Weights of a small sound classifier.
Model: log mel input, arch transformer, layers 6, width 128.
Rows from block 3 of a small sound classifier, named by matrix and row number. Rows with one number belong to one neuron. Each number is 50 + 10 x the weight over its row's rms, rounded and kept within 0 to 99. All counts start at 0. After the name is the row's rms in percent of the matrix's.
After each neuron's rows are labels from the 100 clips, of 14976, where the neuron reaches its highest value: "strongest on" is what is common among them. Only what is clearly more common there than usual is listed. The data: synthesized solo parts of chorales (CocoChorales). In brackets: how many of the 100.
# fc1: MLP up (model.blocks.3.mlp.fc1.weight, 512x128), inputs 64-95
# fc2: MLP down (model.blocks.3.mlp.fc2.weight, 128x512, transposed), outputs 64-95

fc1.205 133:71 32 58 56 49 50 66 49 60 40 59 48 38 33 53 57 57 48 50 34 49 36 55 52 39 32 43 70 58 59 59 58
fc2.205 129:34 63 36 49 56 56 38 64 49 48 56 43 44 36 58 44 58 41 36 73 41 64 38 53 37 78 44 53 38 50 47 49
strongest on: trumpet (100); note F5 (49); note D#5 (40); note D5 (35)

fc1.233 143:52 47 62 35 54 61 53 71 62 29 59 40 35 44 49 72 63 48 26 54 38 38 49 44 46 63 32 51 61 65 68 69
fc2.233 129:50 65 46 49 69 54 54 26 50 44 46 53 41 43 68 43 63 49 68 41 52 57 52 51 50 50 26 55 47 42 51 56
strongest on: trumpet (100); note D#5 (59); note D5 (45); note F5 (44)

fc1.472 165:35 42 60 38 56 54 50 29 61 40 53 66 35 37 47 41 70 38 53 57 29 50 47 54 50 49 52 50 61 62 54 42
fc2.472 200:61 51 44 62 46 37 45 68 35 58 33 21 63 44 60 52 31 58 43 35 73 49 60 44 49 50 58 39 29 47 43 60
strongest on: saxophone (100); note E4 (30); note F4 (30)

fc1.81 089:61 48 62 48 50 58 64 34 67 52 55 47 43 50 58 51 61 48 51 52 50 42 42 33 34 29 50 47 56 61 50 53
fc2.81 088:50 42 37 59 73 67 47 51 39 38 41 52 60 54 45 52 45 67 65 50 71 42 39 49 50 67 49 59 45 33 52 59
strongest on: saxophone (100); note D4 (32); note E4 (27); note G4 (25)

fc1.193 086:54 52 67 50 58 58 56 36 33 64 58 67 35 47 55 66 52 56 39 40 54 38 43 53 65 51 34 55 69 50 63 70
fc2.193 077:58 39 46 40 37 50 42 44 70 35 39 39 55 47 60 41 66 64 74 42 56 61 33 29 37 53 45 61 36 39 39 49
strongest on: saxophone (100); note G4 (26); note E4 (25)

fc1.498 033:43 45 40 45 60 49 59 25 50 44 54 39 42 69 43 51 44 42 45 61 46 47 56 31 87 55 47 58 50 52 69 44
fc2.498 035:54 59 64 48 39 52 42 77 58 50 43 58 59 42 56 56 57 59 52 35 39 57 48 72 26 42 44 48 48 40 30 40
strongest on: saxophone (75)

fc1.156 044:40 36 41 51 53 52 52 37 56 53 50 29 53 44 48 66 43 45 52 44 61 49 78 46 45 32 45 41 48 47 35 37
fc2.156 053:42 61 59 50 36 57 61 66 45 59 55 40 61 34 44 38 39 43 62 32 45 59 59 55 61 47 70 51 27 53 36 51
strongest on: clarinet (100); note G#4 (44); note F#4 (43); note F4 (42)

fc1.369 090:52 51 46 50 62 58 59 28 55 48 53 40 51 56 49 63 76 67 52 63 46 41 45 35 46 36 48 45 44 53 42 38
fc2.369 075:51 27 35 38 38 51 38 54 68 54 38 44 39 55 50 53 48 55 56 43 57 44 55 45 37 65 46 54 48 34 53 60
strongest on: saxophone (100); note E4 (33); note D#4 (30); note F4 (28)

fc1.132 134:53 56 68 70 42 48 40 53 47 65 66 31 51 42 44 50 60 56 45 56 58 52 49 44 50 50 54 51 46 34 55 49
fc2.132 131:45 47 26 40 53 57 43 43 55 42 41 77 50 61 54 44 41 37 55 49 53 38 59 54 42 46 53 57 56 64 46 48
strongest on: viola (100); note F4 (75); note D#4 (41); note E4 (27)

fc1.486 096:65 48 51 58 52 51 60 44 54 65 35 32 37 51 52 62 56 68 46 58 52 39 48 48 46 51 52 57 71 13 58 38
fc2.486 089:57 41 48 33 54 55 38 45 69 50 41 54 39 57 51 44 55 55 64 37 48 54 35 43 53 62 53 54 53 52 29 58
strongest on: saxophone (100); note E4 (31); note F4 (31); note F#4 (30)

fc1.79 136:55 45 43 47 60 60 56 43 57 48 46 35 53 60 42 52 51 70 55 51 65 50 48 47 36 50 60 66 62 64 44 44
fc2.79 118:38 65 50 55 46 54 52 40 42 59 44 33 48 60 58 38 58 47 37 43 56 46 41 53 50 56 61 71 46 62 53 58
strongest on: horn (100); note C5 (41); note A#4 (40); note A4 (33)

fc1.7 135:42 45 53 40 46 41 50 37 44 57 60 41 44 36 30 54 63 52 49 44 53 55 60 53 60 58 47 51 42 51 52 42
fc2.7 135:45 42 43 58 39 51 41 64 54 71 41 39 63 47 30 44 26 59 44 21 50 57 65 76 57 43 68 54 41 58 48 40
strongest on: clarinet (100); note F4 (54); note F#4 (37); note G#4 (32)

fc1.181 114:37 61 55 50 34 58 57 53 40 53 56 64 52 54 40 60 49 44 42 58 42 50 54 58 66 48 50 48 64 47 43 68
fc2.181 098:41 30 39 35 40 60 44 33 54 51 62 58 51 44 49 46 42 45 60 47 55 56 57 56 67 51 49 69 59 34 40 34
strongest on: viola (100); note F4 (79); note G4 (48); note D#4 (38)

fc1.154 071:37 68 35 46 66 64 35 45 62 32 51 54 42 52 46 79 57 56 66 48 55 44 45 49 37 50 53 36 56 60 48 61
fc2.154 063:50 39 51 61 41 32 44 55 48 64 56 42 48 28 49 23 69 47 48 43 52 38 56 42 45 61 56 55 47 62 59 44
strongest on: trumpet (100); note G#5 (69); note F#5 (38); note G5 (31)

fc1.135 100:56 43 60 54 40 43 54 39 36 33 48 59 41 37 51 55 66 53 44 57 38 60 64 47 38 46 40 42 55 30 37 40
fc2.135 095:49 51 44 29 36 72 59 55 48 63 53 64 61 59 41 33 54 51 52 53 39 62 48 44 56 38 42 74 54 48 45 49
strongest on: viola (100); note F4 (48); note D#4 (42); note E4 (40)

fc1.328 133:22 46 28 54 26 38 56 57 40 53 60 46 42 52 47 24 47 55 27 35 57 46 43 60 40 50 53 61 56 57 34 61
fc2.328 156:69 51 72 44 82 59 36 38 70 42 49 54 49 50 48 75 52 53 66 67 41 48 51 39 50 47 34 40 45 38 64 48
strongest on: horn (81); note A#4 (47); note G#4 (32)

fc1.376 125:12 55 45 67 45 55 35 43 60 50 62 53 52 42 47 34 57 54 54 40 53 81 62 57 55 49 36 47 52 50 46 49
fc2.376 119:81 37 55 37 55 42 66 63 38 54 41 45 49 56 47 69 48 45 53 58 50 22 38 37 43 47 61 60 54 38 45 50
strongest on: viola (96); note F4 (56); note G4 (25)